From a checkpoint of a small image classifier: arch vit, norm layernorm.
Rows from block 4 of a small image classifier, named by matrix and row number. Rows with one number belong to one neuron. Each number is 500 + 40 x the weight over its row's rms, rounded and kept within 0 to 999. All counts start at 0. Numbers have three digits each.
After each neuron's rows are labels from the 100 images, of 14848, where the neuron reaches its highest value: "top examples" is what is common among them. Only what is clearly more common there than usual is listed. The data: photos of arthropod specimens (BIOSCAN-5M). In brackets: how many of the 100.
# fc1: MLP up (model.blocks.4.mlp.fc1.weight, 960x160), inputs 80-159
# fc2: MLP down (model.blocks.4.mlp.fc2.weight, 160x960, transposed), outputs 80-159

fc1.136:515529495526422546441486576502569532492562486561422464512420495521526507437501510480498526507505532468540546524548546490468497510488481441479464517552464481586492476521475501530552493520482506461437571518484525472474444527531497502466507600
fc2.136:481503479458557484497529498524569475530455564448533447422529452526547554545509506551551493522539551514521494557532509565448497522495523570527539513460518466437444480553512568555497498557417540504555582456479514545502487578456499502488504459
top examples: order Coleoptera (86)

fc1.584:464509534442537534500422481489460578485504448491535584479433477501480478457503441500464475540534505436411470557603530488549481472477496495474475505485452500569497527479538520450513516453567492471545562499468501555543499462542563494487460500
fc2.584:579503514475518543530472460545494520515460462514495508566452508495517504525470514517498540410515493543548574427450554436505527475543563507597545507564464462452501547473558439460460449502497465523519472531477536532545511540632521458507427458
top examples: order Lepidoptera (42)

fc1.530:464454527526555515498557533479567532457480534501559425439488437508543446498538634552482534537486468433541467417502527481526535410529462506476466504604529545538521508465477494541509482483461514493530512478524469459465472480542524569508496508
fc2.530:502477551488453440499569553482554511444472469510445492489526486501525548474515515441496416480543480462458513518526512519525569496494520582486451584564512439469420528449545530550460496578545467526495498463495529499515477578474516500495516516
top examples: order Hemiptera (57); family Cicadellidae (31)

fc1.312:487491536494541579460519455471482415483540507564454531529515516531531523421511483469538437484523416468470525481441533554514420480525485515493453517469395561505448503477562458544575493458488506463411471472542520542524543524458513539482437533
fc2.312:517512540503418541522533494500507583437578543538522437505545491491525591492497567497506488499488559517458530531530479531490496485517408460521558481470568479542534488469556515485479559456490488455529497505464472537517471470477568414470467427
top examples: order Diptera (62)

fc1.703:491523495481571470499523432563500511441546487454564475550466483479537548446573513494494526564545523494435448490480500526439418487513461561488522467523464560520491503556495562494491498463466433485495477446494489503530481544483520539479502488
fc2.703:523520495492468484456505464564442520438532490452482520534476478480484494453531506490471451612555523452505535492518432551527603523490454507515437498439546530559558490503507429486488535434485496426432502581452450599539506423482454525424494545
top examples: order Lepidoptera (59)

fc1.38:492512526495422416535635530496517566491518554510537470463530514547529474486467490503504518580495453474482436497564592573498478501559517469495447502557542530549489535556418503505547516471504498429552501502520406517453502470516516479551491576
fc2.38:512410512500526513491511497542540418531486524464546568442454537517540438550555442453535489476546507488471473458551464514539538472442562524540463460486510518447499517536553516561454522508563545507549473500485453498452566435523490513431423516
top examples: order Coleoptera (84); family Throscidae (37)

fc1.327:525472498469503441536505487523539474451556448474433533539597423476493464492464444508490559441402518495517583511469542530522485542504491550467591560495519560523495484552485517489471484569517481586491508404467517496467462465472437503488437522
fc2.327:541539452524505473432497490506440473458528562440556518467525545545509451519456528447530501478522469479470551526523477441448455484554591437429452542528545516481568513449457572485477444506523559491452518482485534527514574542484528521540441538
top examples: order Lepidoptera (33)

fc1.303:535474495491564479521400479501499505424525474503465453491493489511547401513512499439432439519525524495497550535465465556508450507555515493490561482516515534558439491489598527494476538533564522454518559458542488518468460485471488423561395488
fc2.303:510406543532441504528550425503514490473498552532399473466439510438509514518501441531519508551474538482391503428518485493555474503499496505490390479496498484523472527495531461511498429529483510557508528459480521581524521532563486532498461564
top examples: order Coleoptera (36)

fc1.618:492514466458466435516517510449447500462501508516481539554487519473474501523461416485438444441493476512527465513413547562487473473494479470477472418498500436469434504517470484522522504536505445515501407492606468530457465502611454458495429514
fc2.618:492438498458501494430482480477541468501456465517597405502487538531490506502488485506502532528588494479533532572443413505516523478535531483567480534517438525512430540486571539491446533520473554470491549571491469461548474488450475575558527542
top examples: order Coleoptera (57)

fc1.195:437519528552534546424525524491551521460572499518465438532394460460552478505565484522592474545591546440462509496559434511508514501573515480469502493541509505496509469442503536515512501426432549537564502495481449536419522461487513470485515490
fc2.195:444508517522509465545486511553489509520468421524458473512468471433493515452471525511560507564514533460494500518532441473544451569476496510504464453491568376533576552487494510456537445489501551524505521469565460451469541506530535537484504516
top examples: class Arachnida (31)

fc1.309:489459503444515478544507569472518502483496527522425480469516487574562529472421453504435472550488622514471428532501460529430493477520504476526425460459490461493453486509548439481509485494464452506511517467486453552557545448501461490488511582
fc2.309:472523548433560604502414477564502455506466491493568455536481473532540500544457517538485528500549530454507520465537537547532438558485525595459551464485537470555447539534539499518532525513452498486488512484509505482425527537410509507490478495
top examples: order Hemiptera (42)

fc1.577:577550557523510446411544475515527418535409486430517497411467453557502533471526550466495512512520522551521503420511500505506500541482522475558382473573497540461522445475499491502512525509546437523465520480515441511376516460464529514592516517
fc2.577:491531497466536461505426529484541470476504513469581477455471512551422486553520459543515442504443551499509539540431457439499498466545513429477495403483474507527541561498536562556534464462491553530472505562475581460492461468521471521529475424
top examples: order Coleoptera (54)

fc1.150:543468508506529546516454511551563507466534484539532561494444475572485520522480483501505496451531472516522573483545480556462551467573490476542494402513540509479523608490482448517495456513566490547464504585510469433446477490538503458584432532
fc2.150:504467514521472536494533482524480536491446427527449506493431470523563483468512515486535458491489502478509461442555469552434505465472478486565470498492560503496481399495599490520528507570455516445516520566491562525532558490472462542525490442
top examples: order Hemiptera (29)

fc1.238:529495558534463563592519476494442455525572554499480528533457482487471504413508427428462472534471426539404498511449486510488544467493493482454556459470559505461481456541434468503522518526468491480455542531496562561467503524475511498411483490
fc2.238:524456455451455514547541533556477469542472503553581463530512533424455467472516460512552488513554503515553512503592508561542544462540505444510616499524438530518455520466544497441529477507453520506446420483532545442515498504518529566532446521
top examples: order Diptera (60)

fc1.712:439416489463528519486573492504612524434532500418439513582527545482499557520516521609498511586504528513599558527527466500476489479517559461486491528484447544590561479499518427528504565492526519477526471560512500454519508494536535525487513432
fc2.712:542512504510472522551532457505527546474497507534600425471472502479516507536505499538567533457547476501482473492487465501444550498526447427511547509454505476479509484490426528502491448519538510535502476447536582493453542491402419441475521490
top examples: order Coleoptera (51)

fc1.672:434480562442526511572506529487498497475527479456541516510487405549484467551461587489516506509498546466480522522459513468475450612528477531499470450522549451561483530474506520541523491500546459548512510588574524437466482474498575560490470546
fc2.672:510531486503488438509468483490511452565526463538501484441486476452493480454568527534514564508510520506519440546416548476538521489478478403554476519514470537528579481500519502534483539613464520525447554528479526574475503454594434488447463432
top examples: order Lepidoptera (30)

fc1.230:518547507521465524502534489436532416527560493534457539553484508576360534498547513471442554489509489479563459557584490551515478453489482516479489471588498478533471559529482501500522530513572575488505455493488403561489575520532549529472498512
fc2.230:515433580505531509483486465494486521508492470549489540510462443443507490472472464450488487508523528572475488497434510473513549492483475499521442576503453645451446467445506493565557499533541505549559477466473549515507548455510513452566502485
top examples: order Hymenoptera (48)

fc1.305:534577502545531483495546451510508492480448616545549533512580496476561502487498516529494489509495501486501470499506546488463456537570501565510490511525542523518527530523565490563451551447394434522521516406531476527519515477560502507486479492
fc2.305:482582426467519529517482521505491519483440462447504506491463525552547488529510536473542523573444511513498454577506495394522512523483510552500424454514494458511508469499465462465577485558501471533485543517517450453425491536423487521477508468
top examples: order Hemiptera (45)

fc1.296:575560476525483517482515565567578484525551524453427379443513523552529461538498506506532533476519488566508514514540521537463544438469512474523412558467555508466478520540476498507561526536545446522423499488454499494549533511484464513443572478
fc2.296:551552523500547532550433467575478546545516478525447494520540451509535576542464561512533505459523514476433543527526529459416488553524495600489461545538478439523487470487530510487525424519493480537510514493513501512514521502589439509495474513
top examples: order Hemiptera (42)

fc1.529:520488481483550565515462500456439496499523559469495529554485489451572537533440452466479455543430532528443500422530544499456462527486527575517454601557517523468463535532489545493508496506491493452493561481494568482484575519499524436503495565
fc2.529:464481541507517563492448539539505530540538510500500455419490529500508496498490544465494554439500503543436441444484568520477500549390518528472444522486514586630453509521504565531514425553569538479482471461527532465462477497468494445441440522
top examples: order Lepidoptera (25)

fc1.411:476528445472490538472544482573523538523505501516511406467513511529562494582524546477546478625457421514542466502508462478491495422487451521530575485523512481528537541587568497429490522518501491439509512506489511513450538495497531502466493509
fc2.411:440524509548487447548571558510479492516495470525475540491460474501507513449434546469484500527474462515539582420475476506455454546494493493454423464477395490479453510527451529564473538513491551497469443475459537428472458518440502515531473511
top examples: order Hemiptera (38)

fc1.7:487457498486518481514506580455499546499470491481477486488528477466500550452479527481546516496473525508400486528525511407459495517570546453509482505543504562528500562530521534451532497543489439473468572508444512536523520489513557549490543507
fc2.7:457482508586482445507504498385556436564501497541496521506524499470513552433523452480478452477448548492525524492455516483487504455562534529499499553453523495523532512486564489557450519527513514473465481469530577544484482469561479515463465489
top examples: class Arachnida (30); class Collembola (26); order Trombidiformes (25)

fc1.512:476536525508599515540504519466442490473442478458482503566512479569538564430504483484613433401488517493524495500488445420467537463485575485560491508531536495524497518465446515527559586528447543521470527489493555483473406466533590516464461473
fc2.512:478542461503491534523550488529425508527491479509607490547554501515504433427434488484516546491544527429527533526451488507483565466482523493534534430465442462508477540514508552476514449523554485519452450485484571503503538394512535504479481483
top examples: order Hemiptera (33)

fc1.465:497493525479525422476567497449484461516524520422480476493537444521504524471572516476529473432486504473542572545464456470492521496493532489454485504505479494515600459547537491505460598521523524505507502473543472537555509482514485427430426476
fc2.465:512474479442571485522490557528459427406470511513520488609513399475472507541443515516463575504572543516496443449448526452493558487526515425486571483530487513509543492488427549481482540518512475487457525509558493488512480523427496508501530484
top examples: order Hymenoptera (45)

fc1.747:566516511454538514546507533500584593588447458571517518489393517488551525472440485443472499458490539527515454494499560458506465528521530510513480524437524599449450419479496458547432512514449549411493509470554486537496477493539497472489554513
fc2.747:499532537542489525459541482538507485483495405442523474482508462534569506548521519469559475527443462427473499469535471470525438474577554497490530527478538466430497429577514538461465510549589431522438520480521445497481408560537504501508486498
top examples: order Hymenoptera (43)

fc1.272:554441570563496496520512444511498507503499540588517595543437488562503509461549525478515566562508472535480554575526486563398471522495487452475445500536514551555488553496559502499539505497560531499486518472458450484493484561550501470506494529
fc2.272:514523545472459498432497529484506459556551521499514436561499493485467450570553499555430529502496458440525515495535508511520506496571482503481534557449394608501515486519460488506520546521484444523496430553539583480443526465483461460503470532
top examples: order Coleoptera (41)

fc1.602:603522447498560450469529482467446421454435567561461481530556463524462433506473481477438533465435564475455552500481441523407435461399445469540529451480511506584514459510455529501484516546531522477573562504499487529504524526528532519549516519
fc2.602:418456577498478540495597502485533569462479471491511505506520486473498511506537530534571508470439499543527455471481453492506510448496532460502482569503561550511465499485548438520492434459501519460529525522548501537523466533456538501454527460
top examples: order Hemiptera (65); family Cicadellidae (32)

fc1.544:542484521501537472453536516471503504512518528511497522473464498504539531515448443531462519453531555520481552470476491511579521508434437530485630593501462520471473523566499535425530493475501536451517476482511471525474545481476525525442547519
fc2.544:490472501530511548553570542468515471471488489463496488470500474598468496448552510574534470512537491556462570511498533504534444449435521484523512459485498457457506485527500435478491507440474482463540453537494441452571499460458580508504565449
top examples: order Lepidoptera (26)

fc1.55:515522588506485546543460512509525550434539492475508493508535453499425490475496511479537535485509544565464481471535456544503543532508562449437537548543481475457573487472510483462451583520510483447550498510455441508488436385406506551482483476
fc2.55:525509476417533455460515455484549546461493549526584464526498516546532524526471483485494468485460524490520508538485514479516398509553541463535467549483512506471504463522499469480487536505552552580403500532544468517502490466567447484482470534
top examples: order Coleoptera (51)

fc1.35:552492547495525542526441493503429466480501486463464491527502471476565478563510518533550534474445505479537521513512477484539476452514488450444557416509525544530486499532421587471467480529416492489519587519494529438522478522473525449538481421
fc2.35:473511518494553468397443474522403499510437542547419431505560489521519456545498481472446495481429518546589518445460479509500531488486516487535495426499529499557502511532422482515471507492467506428512522531571467500518551507542518434530515513
top examples: order Hemiptera (77); family Tropiduchidae (27)

fc1.661:537466537520589479454561458613465462441536530527521490464449501464559535480542501480478545488498490508503519507486528448384537450565460548478424561473525511494501459545494480523481548506499479522498500486426412472516522529581487506456505503
fc2.661:505496388494422498529499481431457523499545471485548521434577506482541484460469455548475420534454503518497546497469506540526462473535520542541475491464503455479462470596489509583439508466470449575511495522493470575542545518542498475483525509
top examples: order Hemiptera (29)

fc1.752:472437455597475488524483514546507563542559528504442453503476515540473461458506502512476555432458470478493461517554472523528490500509577570521547579549554479478460519479492483500422482565509531502491485473440501538454584486561486430533480493
fc2.752:509516586491501516499464495568546517529529525477490601519530478420478546467494487534471529543606515471454538492543529552511488504501486502517489458526525454540440407488425500438527463458479492532483495464529508565470560557481517498510470475
top examples: order Coleoptera (38)

fc1.251:500524491472425586480471424560519498508451504426534466548489532503511510526496577530510460547538484552550565509451438460411531522451511501457484482526470484511495462507450559491511498634415426497488484508490504504440504533490521516430490526
fc2.251:516529470553487512421484486492467436509493494532502430522427564525457480473437458528553476442550460592473487543463531465492538494537449463420493494522445541441513467454454500500453502497469522524523461495499525519514531508523439481473583520
top examples: order Hymenoptera (63)

fc1.29:536496513548543529432543515560549492562485556532525561534539538467513476474520529532448494436489497478495571561527440475513460489521506602450523583547542505552523476537459569546481536552392518529561516532447466571495526590504488479525478476
fc2.29:520536507572507505471564426479487483533489516431553486626440442518518552560508516512538540528497486549500517458527523512448465503573531479491500458542473417412420537533512450414457491479541446556469449476531488486502485473523498451455510489
top examples: order Diptera (79)

fc1.194:467466501481436537501515507512467517421457553444434461532527514536513515581485575585552546484572513478518497489532540469496423479507489560492464519565525515530489474501516485588510481481498466533545505438470485493462520387509543558448599464
fc2.194:538542380455491531532483478532515533584514478489563459460590448474505498546451509517461490474535473486480424491434475449491552530471419392453543527516536455484534466581527544435484515552514434569545499471560511536452522596497548518562472396
top examples: order Coleoptera (37)

fc1.174:581490548521497490531482517487510473497520480559435511513516495383494442466510439485611557494523482474391542504466527503476486475506401493509480526600526455520548446528507496516515463522487480529461487512538458469474468528501502447457485495
fc2.174:548464509563495459518495499481489443517489524452462448575582492477473556547530519499496504570529535595532538503543485467554541521509506482551481514521491425493453508581499457476559477503453458528534499494489575528521499517474602524485480527
top examples: order Coleoptera (41)

fc1.664:582570539476545519516526541487476556508548414511418480557565489473503512480466462463490463570522434532499541461462552464448482523459474503482594458504509474481477505536453471520481491550478459541550534518557456429476511491474483517499511508
fc2.664:455534510451482489402468448445469525560521517526543534551551543468415555553522558483550428409493488455564509611564463506524503488502539504508516454583511491502465489485558555564521441503496480502489523529484461517566431440498507534515514516
top examples: order Lepidoptera (31)

fc1.310:511487513473399475416441487419508526497537576483532542448416506497510460450563487531472473504519500484490450502547478441488508417474595503476593455482544546522486501522557519461511463446514498508418548498472521500481497504528523528494470480
fc2.310:547512453455473507477516566538547534480497442568493475588558569535490489496479491493567490521559524507577482495520435463485532527486416500517509462568535566514535544461580444482485457405490456449516463437511550520499500457445451489499442510
top examples: order Lepidoptera (35)

fc1.290:443414494489447543425554413558520567450453533497539488530453499487441502513514451425540504628521528501515473476486457510441542427447468494521449475440497478463453548530475542525483474548504483521533457453490524650506449466596534476529528455
fc2.290:507554463524518518501422459586492474496466457441499486482479436507545492544493538449477500575511469540533533473450544603518420503428538502451457523473438524517538539579426497490439533541474522505484500506467520447489439609506527469515501502
top examples: order Lepidoptera (25)

fc1.363:532462463452507545508500475478601472514498505563450575529471458482530507493464535459480448468514486458526481528552461470497511509526428493537485488511552526583431414556517471559511487629508521519454525421488513492556483450485522553523510467
fc2.363:467458500406554534525544526461515516511525503445475520531499568425490498554520413434559524499625577528512541457482477453533444465505461602547500415475520422497488484501561501449530473521442563470532430470566495473506521490466504563452486491
top examples: order Hymenoptera (50)

fc1.599:543498548507588431472481485482490465496524495436488505513488485449488514471498536503489450483501522532473574506534544566482492499574527479521465535530549539496471453479512488457508563514489514477457551401528508520524450450601504421529474520
fc2.599:529472505477466431538468426455463508479506495472418571526544542572461474488495436553472488541504557413487510446492526515527493532476550525541552511484478570536438485520520463499491527604506447498513472512434546506519513506461495506513537509
top examples: order Coleoptera (62)

fc1.63:487494472487467474397516528528542531513496468525446515478431572499497432510459508458570509532549503459423472435536579468452481456522524503507557482469553536452541539500506540555556489519480511505517474504481479597516517468470521400450552532
fc2.63:478517578482530483549587472501495563495446477456481496507477507535460449460546518537506472530536487517474439466566476438559493513477451491495514516419534474461460505456514497460553430485510574485525498519419544477540526455501502533514487420
top examples: order Lepidoptera (32)

fc1.462:504472536478505426449521504505470430518463489419450521491526567432520470542449536436464465530524515534478500450469494540539501493508513568470465523587542522542493480484510423443561523498448518450421490466494486477565571506473525497527538653
fc2.462:432518436501481457513554587540528501431487467435570488479455485510490491490558547488502545452476508509512483566468524536468537532492479462537519531451551516570471493587462497561558525519514531430419453455508545506535504410506472509540486446
top examples: order Lepidoptera (39)

fc1.723:513486530512570543440538464465481404549479514529565466534503470533468504522522455465471453456528444487463554488401476506500512520512484529499506434510457541574477429526547513491487521507483537532524507445494467540479464527513515582546500504
fc2.723:545514525507494477492512447482557455391484526482524540441496540491583459471467449488516509446456545484550464487501460467432440503559451459458432542555472538505473479518478483486522430498542472489457609557479492462562570514510550536472466469
top examples: order Diptera (78)

fc1.430:465496469491421513453522551483583570512533528454493525399513527501489461501519479586476522483476515475571544475501509519490545482420548487495504509472591519520455537551502471551547518479514509500515503524454534528514496528473509523434517544
fc2.430:489512539519550536578491463475521556487509399444523556502488495492507489483610484583485502518604563481525506459530457480447467545469525400504438568430440528551525563485468484518485468471461508557515456471509511545528479455473478515481457456
top examples: order Lepidoptera (48)

fc1.507:454459424440518534519461532478596457472522576454492440528481513480470474449503528445463476515573485446492557511514461490460458420483600519520525576454474482488422577451556527485519438501489460522524524568534478533525482495447491519509459496
fc2.507:457464556451536460529545539500498453495505454446539492475521456477471476439480519399502456527510524458528529479501479443528566479536432483554483440429567501519481575469510514566507437551550495540436536489487528488476523434543459514570527507
top examples: order Lepidoptera (44)

fc1.50:488536486477511498486501500526555500548505424493520430456481602512515475563481574469418438472495481509500491503459476517516474521551495531499526515535494494528451493582539484541465535459471478446526553373522520518469498473482547465546595526
fc2.50:454538528502519475523502493494416555494553536535517560555455431533523459473594489553531564504514528502510448458521533474489498520463497508575515467444612547479483435589489587445492520565523494566501458534475514501537545533506451426492510482
top examples: order Hemiptera (31)

fc1.659:509519479504511514497501561543463525499434523521467462469414470540558499461508472527523475512480523490449435459547415566536499573476463491552446556535547501482528493456469485509478530480533449487537551484491595521501484530484486517428509450
fc2.659:482410427444480519502423472506573524586535489524554472520615489535490487578471484509529526501527539440520514572520508523541505547516507449458444428433553469482502503449473529513531488514442512452519474514432545460529499486505480505483498470
top examples: order Hemiptera (40)

fc1.160:541516533493507505472525415514519493493504474492458510500523436553559475486489555490488560560531507460524478475531511422510512583583480517519455438553529476515417486530533569540533470477439496476499558417471544548433505472534512589537498514
fc2.160:532532491478561520528480512516462523526493589523549519460480519486469515524458425503580416402501508450447528547478443524518495415556530522557442514454530546494527481470498397501470612521540533509554474512536486473474486492423505450537481517
top examples: order Coleoptera (43)

fc1.697:502502538485502569472546595505531530455491474444502535509516475490483495462504571492475514452481518470437488508499434515565480475461569440448509528516473443465551498520568449466435508572511472494457517475544568521448469481487485483473535546
fc2.697:526562514476511413512481512386439537559453500488531441498518541513506517510439504471502492470545509457444492476538587543463515502453550518453578531532459433508520532483522538624469468512438573489567526454458450484482545461490456515425489482
top examples: order Diptera (61)

fc1.572:485525525541444469490531503509521515479612456522505550516532525489474470547489447582499528509531515505494471519474504536522525441539478495541540508561526495481556438532470540490483553503500500458457554498506448517487483574530472506485431417
fc2.572:519562462488461475541525533448529486472489470502466468532637542483535462515442510570458459510529508488489528463553523441485543527480534536555530480530493438543516517455486490500475533532559470453458479522447497458494478441517493477551461556
top examples: order Hymenoptera (41)

fc1.142:563519483550529588508529406467528444540567539450501509561499490578446483524526460464478474431505437442464505525517415467491519514499521491467431485537538493457467565480514532471487492480450442499550434502534487496464496510506532497584508462
fc2.142:502456501475534539456460494451468478511475534478459505561617579483484586500435536459487486418488494604540507503497599461474479441563472548549544514415482581527451509538428533532512510531520474485505466558489505475495516606537577474470515442
top examples: order Hemiptera (36)

fc1.710:479543493443464454547511512467454473526455453522550485488481496484503503471486570466476504547442449411485515494468481480449428536575507522478515522502462513476482525540405510439518563540521496438498474461555524481558430563593544550579482513
fc2.710:504525516533521577495495480492542454525452462503491515591472516511512483578549506506493454474464459506563565562517502535497496450548494453531473421483525482497599531550572457500455545530508506492494514526547435539464465508499481435524496466
top examples: order Hymenoptera (44)

fc1.159:487401510467524465436529495577446583462488474547484519475456433443514494519531517458532470518519471519498514454550422478491456515472558512536503467456543541494511454484462543544413551508528454491645483469493510535462552396532523469517503539
fc2.159:524543505481451544432509484505549482522454468534482500538468468521500547448492549482464549530466501458495499454562448549555462516480500534455450510612532521497467555563530498402480521536556477519442513429502497549533491588497516432520540440
top examples: order Coleoptera (39)

fc1.362:502450451481508457530525523402462459507467523534491464487397440519527474497488496476420509485449490554513512509397457463488425512460426555456513480541567535556435532535457591519506488526473488514454526527520511520512458470518479480473580539
fc2.362:465492484542487489544531461458454518467468525491498500500475475545516461517577539512548454435485501485521481533526505509503438499525481451521498548504514548496582458433492450462559524454516517474534500531521472483484534452455495549491568533
top examples: order Hemiptera (51)

fc1.495:531514463511542510487554529507536488439461453438478469497471435453532500485461422443537591467520507510539505503523440479459469477440516475475482570482517511558501483413501493492551501416511535519400486527520573455438510454486519478416568555
fc2.495:433461459533519457515430499466485499468517494465489531517471556587497528462519473452488437474518539523463489456515521534533546523514578540520478535461503538440494486508579501490431453559471525464514464528443476629537496419533555503489488486
top examples: order Lepidoptera (55)

fc1.380:511498442441498439497456513460560533488505590531473476429530466400542527522467526457515512492477511460573530503526533478533487551456465436565500519458569444499491421590511461530546524435487500526539571489522418484547514470477500440532511523
fc2.380:514486543497495578526474586517500474533430468533501564548545580470498555486500498536469561463489553494444511450489457508444489568515502480475509424500570514542447417492523517514384500555520534478488550507587549513550561510493485555497490544
top examples: class Arachnida (32); order Trombidiformes (25)

fc1.217:551471474484584557455485536556545510492429537574535539531502498552478463440510506507540587510449468481518496493484470477497569495530513532584439478530518529476464448525510484499537534478482503502457532542497414463468437458540485504567504486
fc2.217:525502505485440527465530509412545481527553529508556502519477552503444518496547520486552541512523469499545514478509486498510469532465529460505514475511518550508503522477528499490459426493490566524418481468496491502520558408555465511546511523
top examples: order Diptera (83)

fc1.46:431489525486488511535555487532510489463519499475460524540404537508568511465518532529533526503467465404544445480509481490539488506518504539523532483538554419579478499465473487485505569516447518404465491540505434501463508436551557394534461488
fc2.46:536402479524508594492444562452565490442528439563533534474452507471520441514590498490508511544465560497545549474491469528522477423506482451504488451506452425491514541526425503502516454419493501553432437553456534475480529491502515522453511501
top examples: order Coleoptera (82)

fc1.343:537502482451542462529495493564482441487526465443531546440535540465443460535578485490468527472598517436531549511456534466562508482458536514445449486534552547577496519514542488491513511468505538515466454515499525481523530457495477580516462491
fc2.343:558496468541507487463524516498475526464527528513507521536474530484528474464485507562490494479523482540527346520565456507482530463456498495545467475460479472482423486477506445481495512431454532536549530515522479505562521498499406469536509490
top examples: order Lepidoptera (62)

fc1.60:567518452512493506554510544519455542506482557456549431518516436480535476522485518539461409421519585548480531506483547451548530591480529483477504565561501526477531438519469543521488544500496473500496470455420514509535542429464434513562536492
fc2.60:411510432617509467477491492507508433504504492488430477557496515580514490511562451535498523498493482545603533502517495505515459485491466474461487523474523511471479534499567436413486518430495537535535408619537453481484532548554510552488525503
top examples: order Lepidoptera (28)

fc1.736:540571508480564547493525446434511532402455519485518357465494522600466547508551533488498468507509545542489555432462496513456483453492521461564558466538582495520489572551511541438543524530535543499473494464485532482519501504503472523512516515
fc2.736:505564536532475531483452429494537487519516471396426557476544471544521455527551518510437587517479452520488533398524473494493511521460466509464455504505460497486540476459440462428498489484565470495556443500484450527535476510522494545477478540
top examples: order Hemiptera (41)

fc1.11:506511508462537461514454427496503492582457516456553438490511460471459526494509545534538526497494492522471518438482519498529525559530499480514523504512501478485521472518586542605502532492547475486545525440546532526542510485413520406491479504
fc2.11:470499427470502443539510505511467536462561549528527592505468504528470429597441472519541430581501500502500496519550477454473482423546418497517527448539466539488500495459462468469458433485502517532487515460450462486566552569552509527542490524
top examples: order Hymenoptera (58)

fc1.626:541464558499468493463538468478516585495482509429454479509478493504491497525506582566537434574514537483429528517529510470477470497467572446474459515506553525527523533549500539517452437540479535462530480530504439546564461538455564510554441502
fc2.626:516469542540536468499506528532507491518462432531468584437456491488493451450393474505470498518509543535482521549599514464518478516523500512485557480477589500496498564459500514520563489549553495572608591488423534561489520544486576438568503554
top examples: order Coleoptera (37)

fc1.185:505500473497468546463518532556465542554601500458487542506421532449515608506502518476480548502488481490502488468514499549497534484514518484506475493450600503503497511486477423491489525504506511486527520470409443529468510501602465525501487404
fc2.185:453482423485457538507496486428542568490497493527461506480561429486521432440505478541484512446530543452422454483493541511480499482509443494482533468477492604487470494460441535564486530457519506515514449521454510528399493438521438450518512564
top examples: order Coleoptera (52)

fc1.450:525480492483495517521478542388528590487543461477519540554484491535516593467476500436517492494384442537472530504481449471494532519455476456497508500526466470462406472521465599464421549525481528506483445567539508443516468484525493477491567487
fc2.450:530506474490473492460571476490523531503502525518483529523531498485451530473443490433448498528549451564560527451467614591559535535434479468570433462506494490458497456486493469534546469509433466480534474550476518523518460528473508498553463399
top examples: class Arachnida (52); order Trombidiformes (46)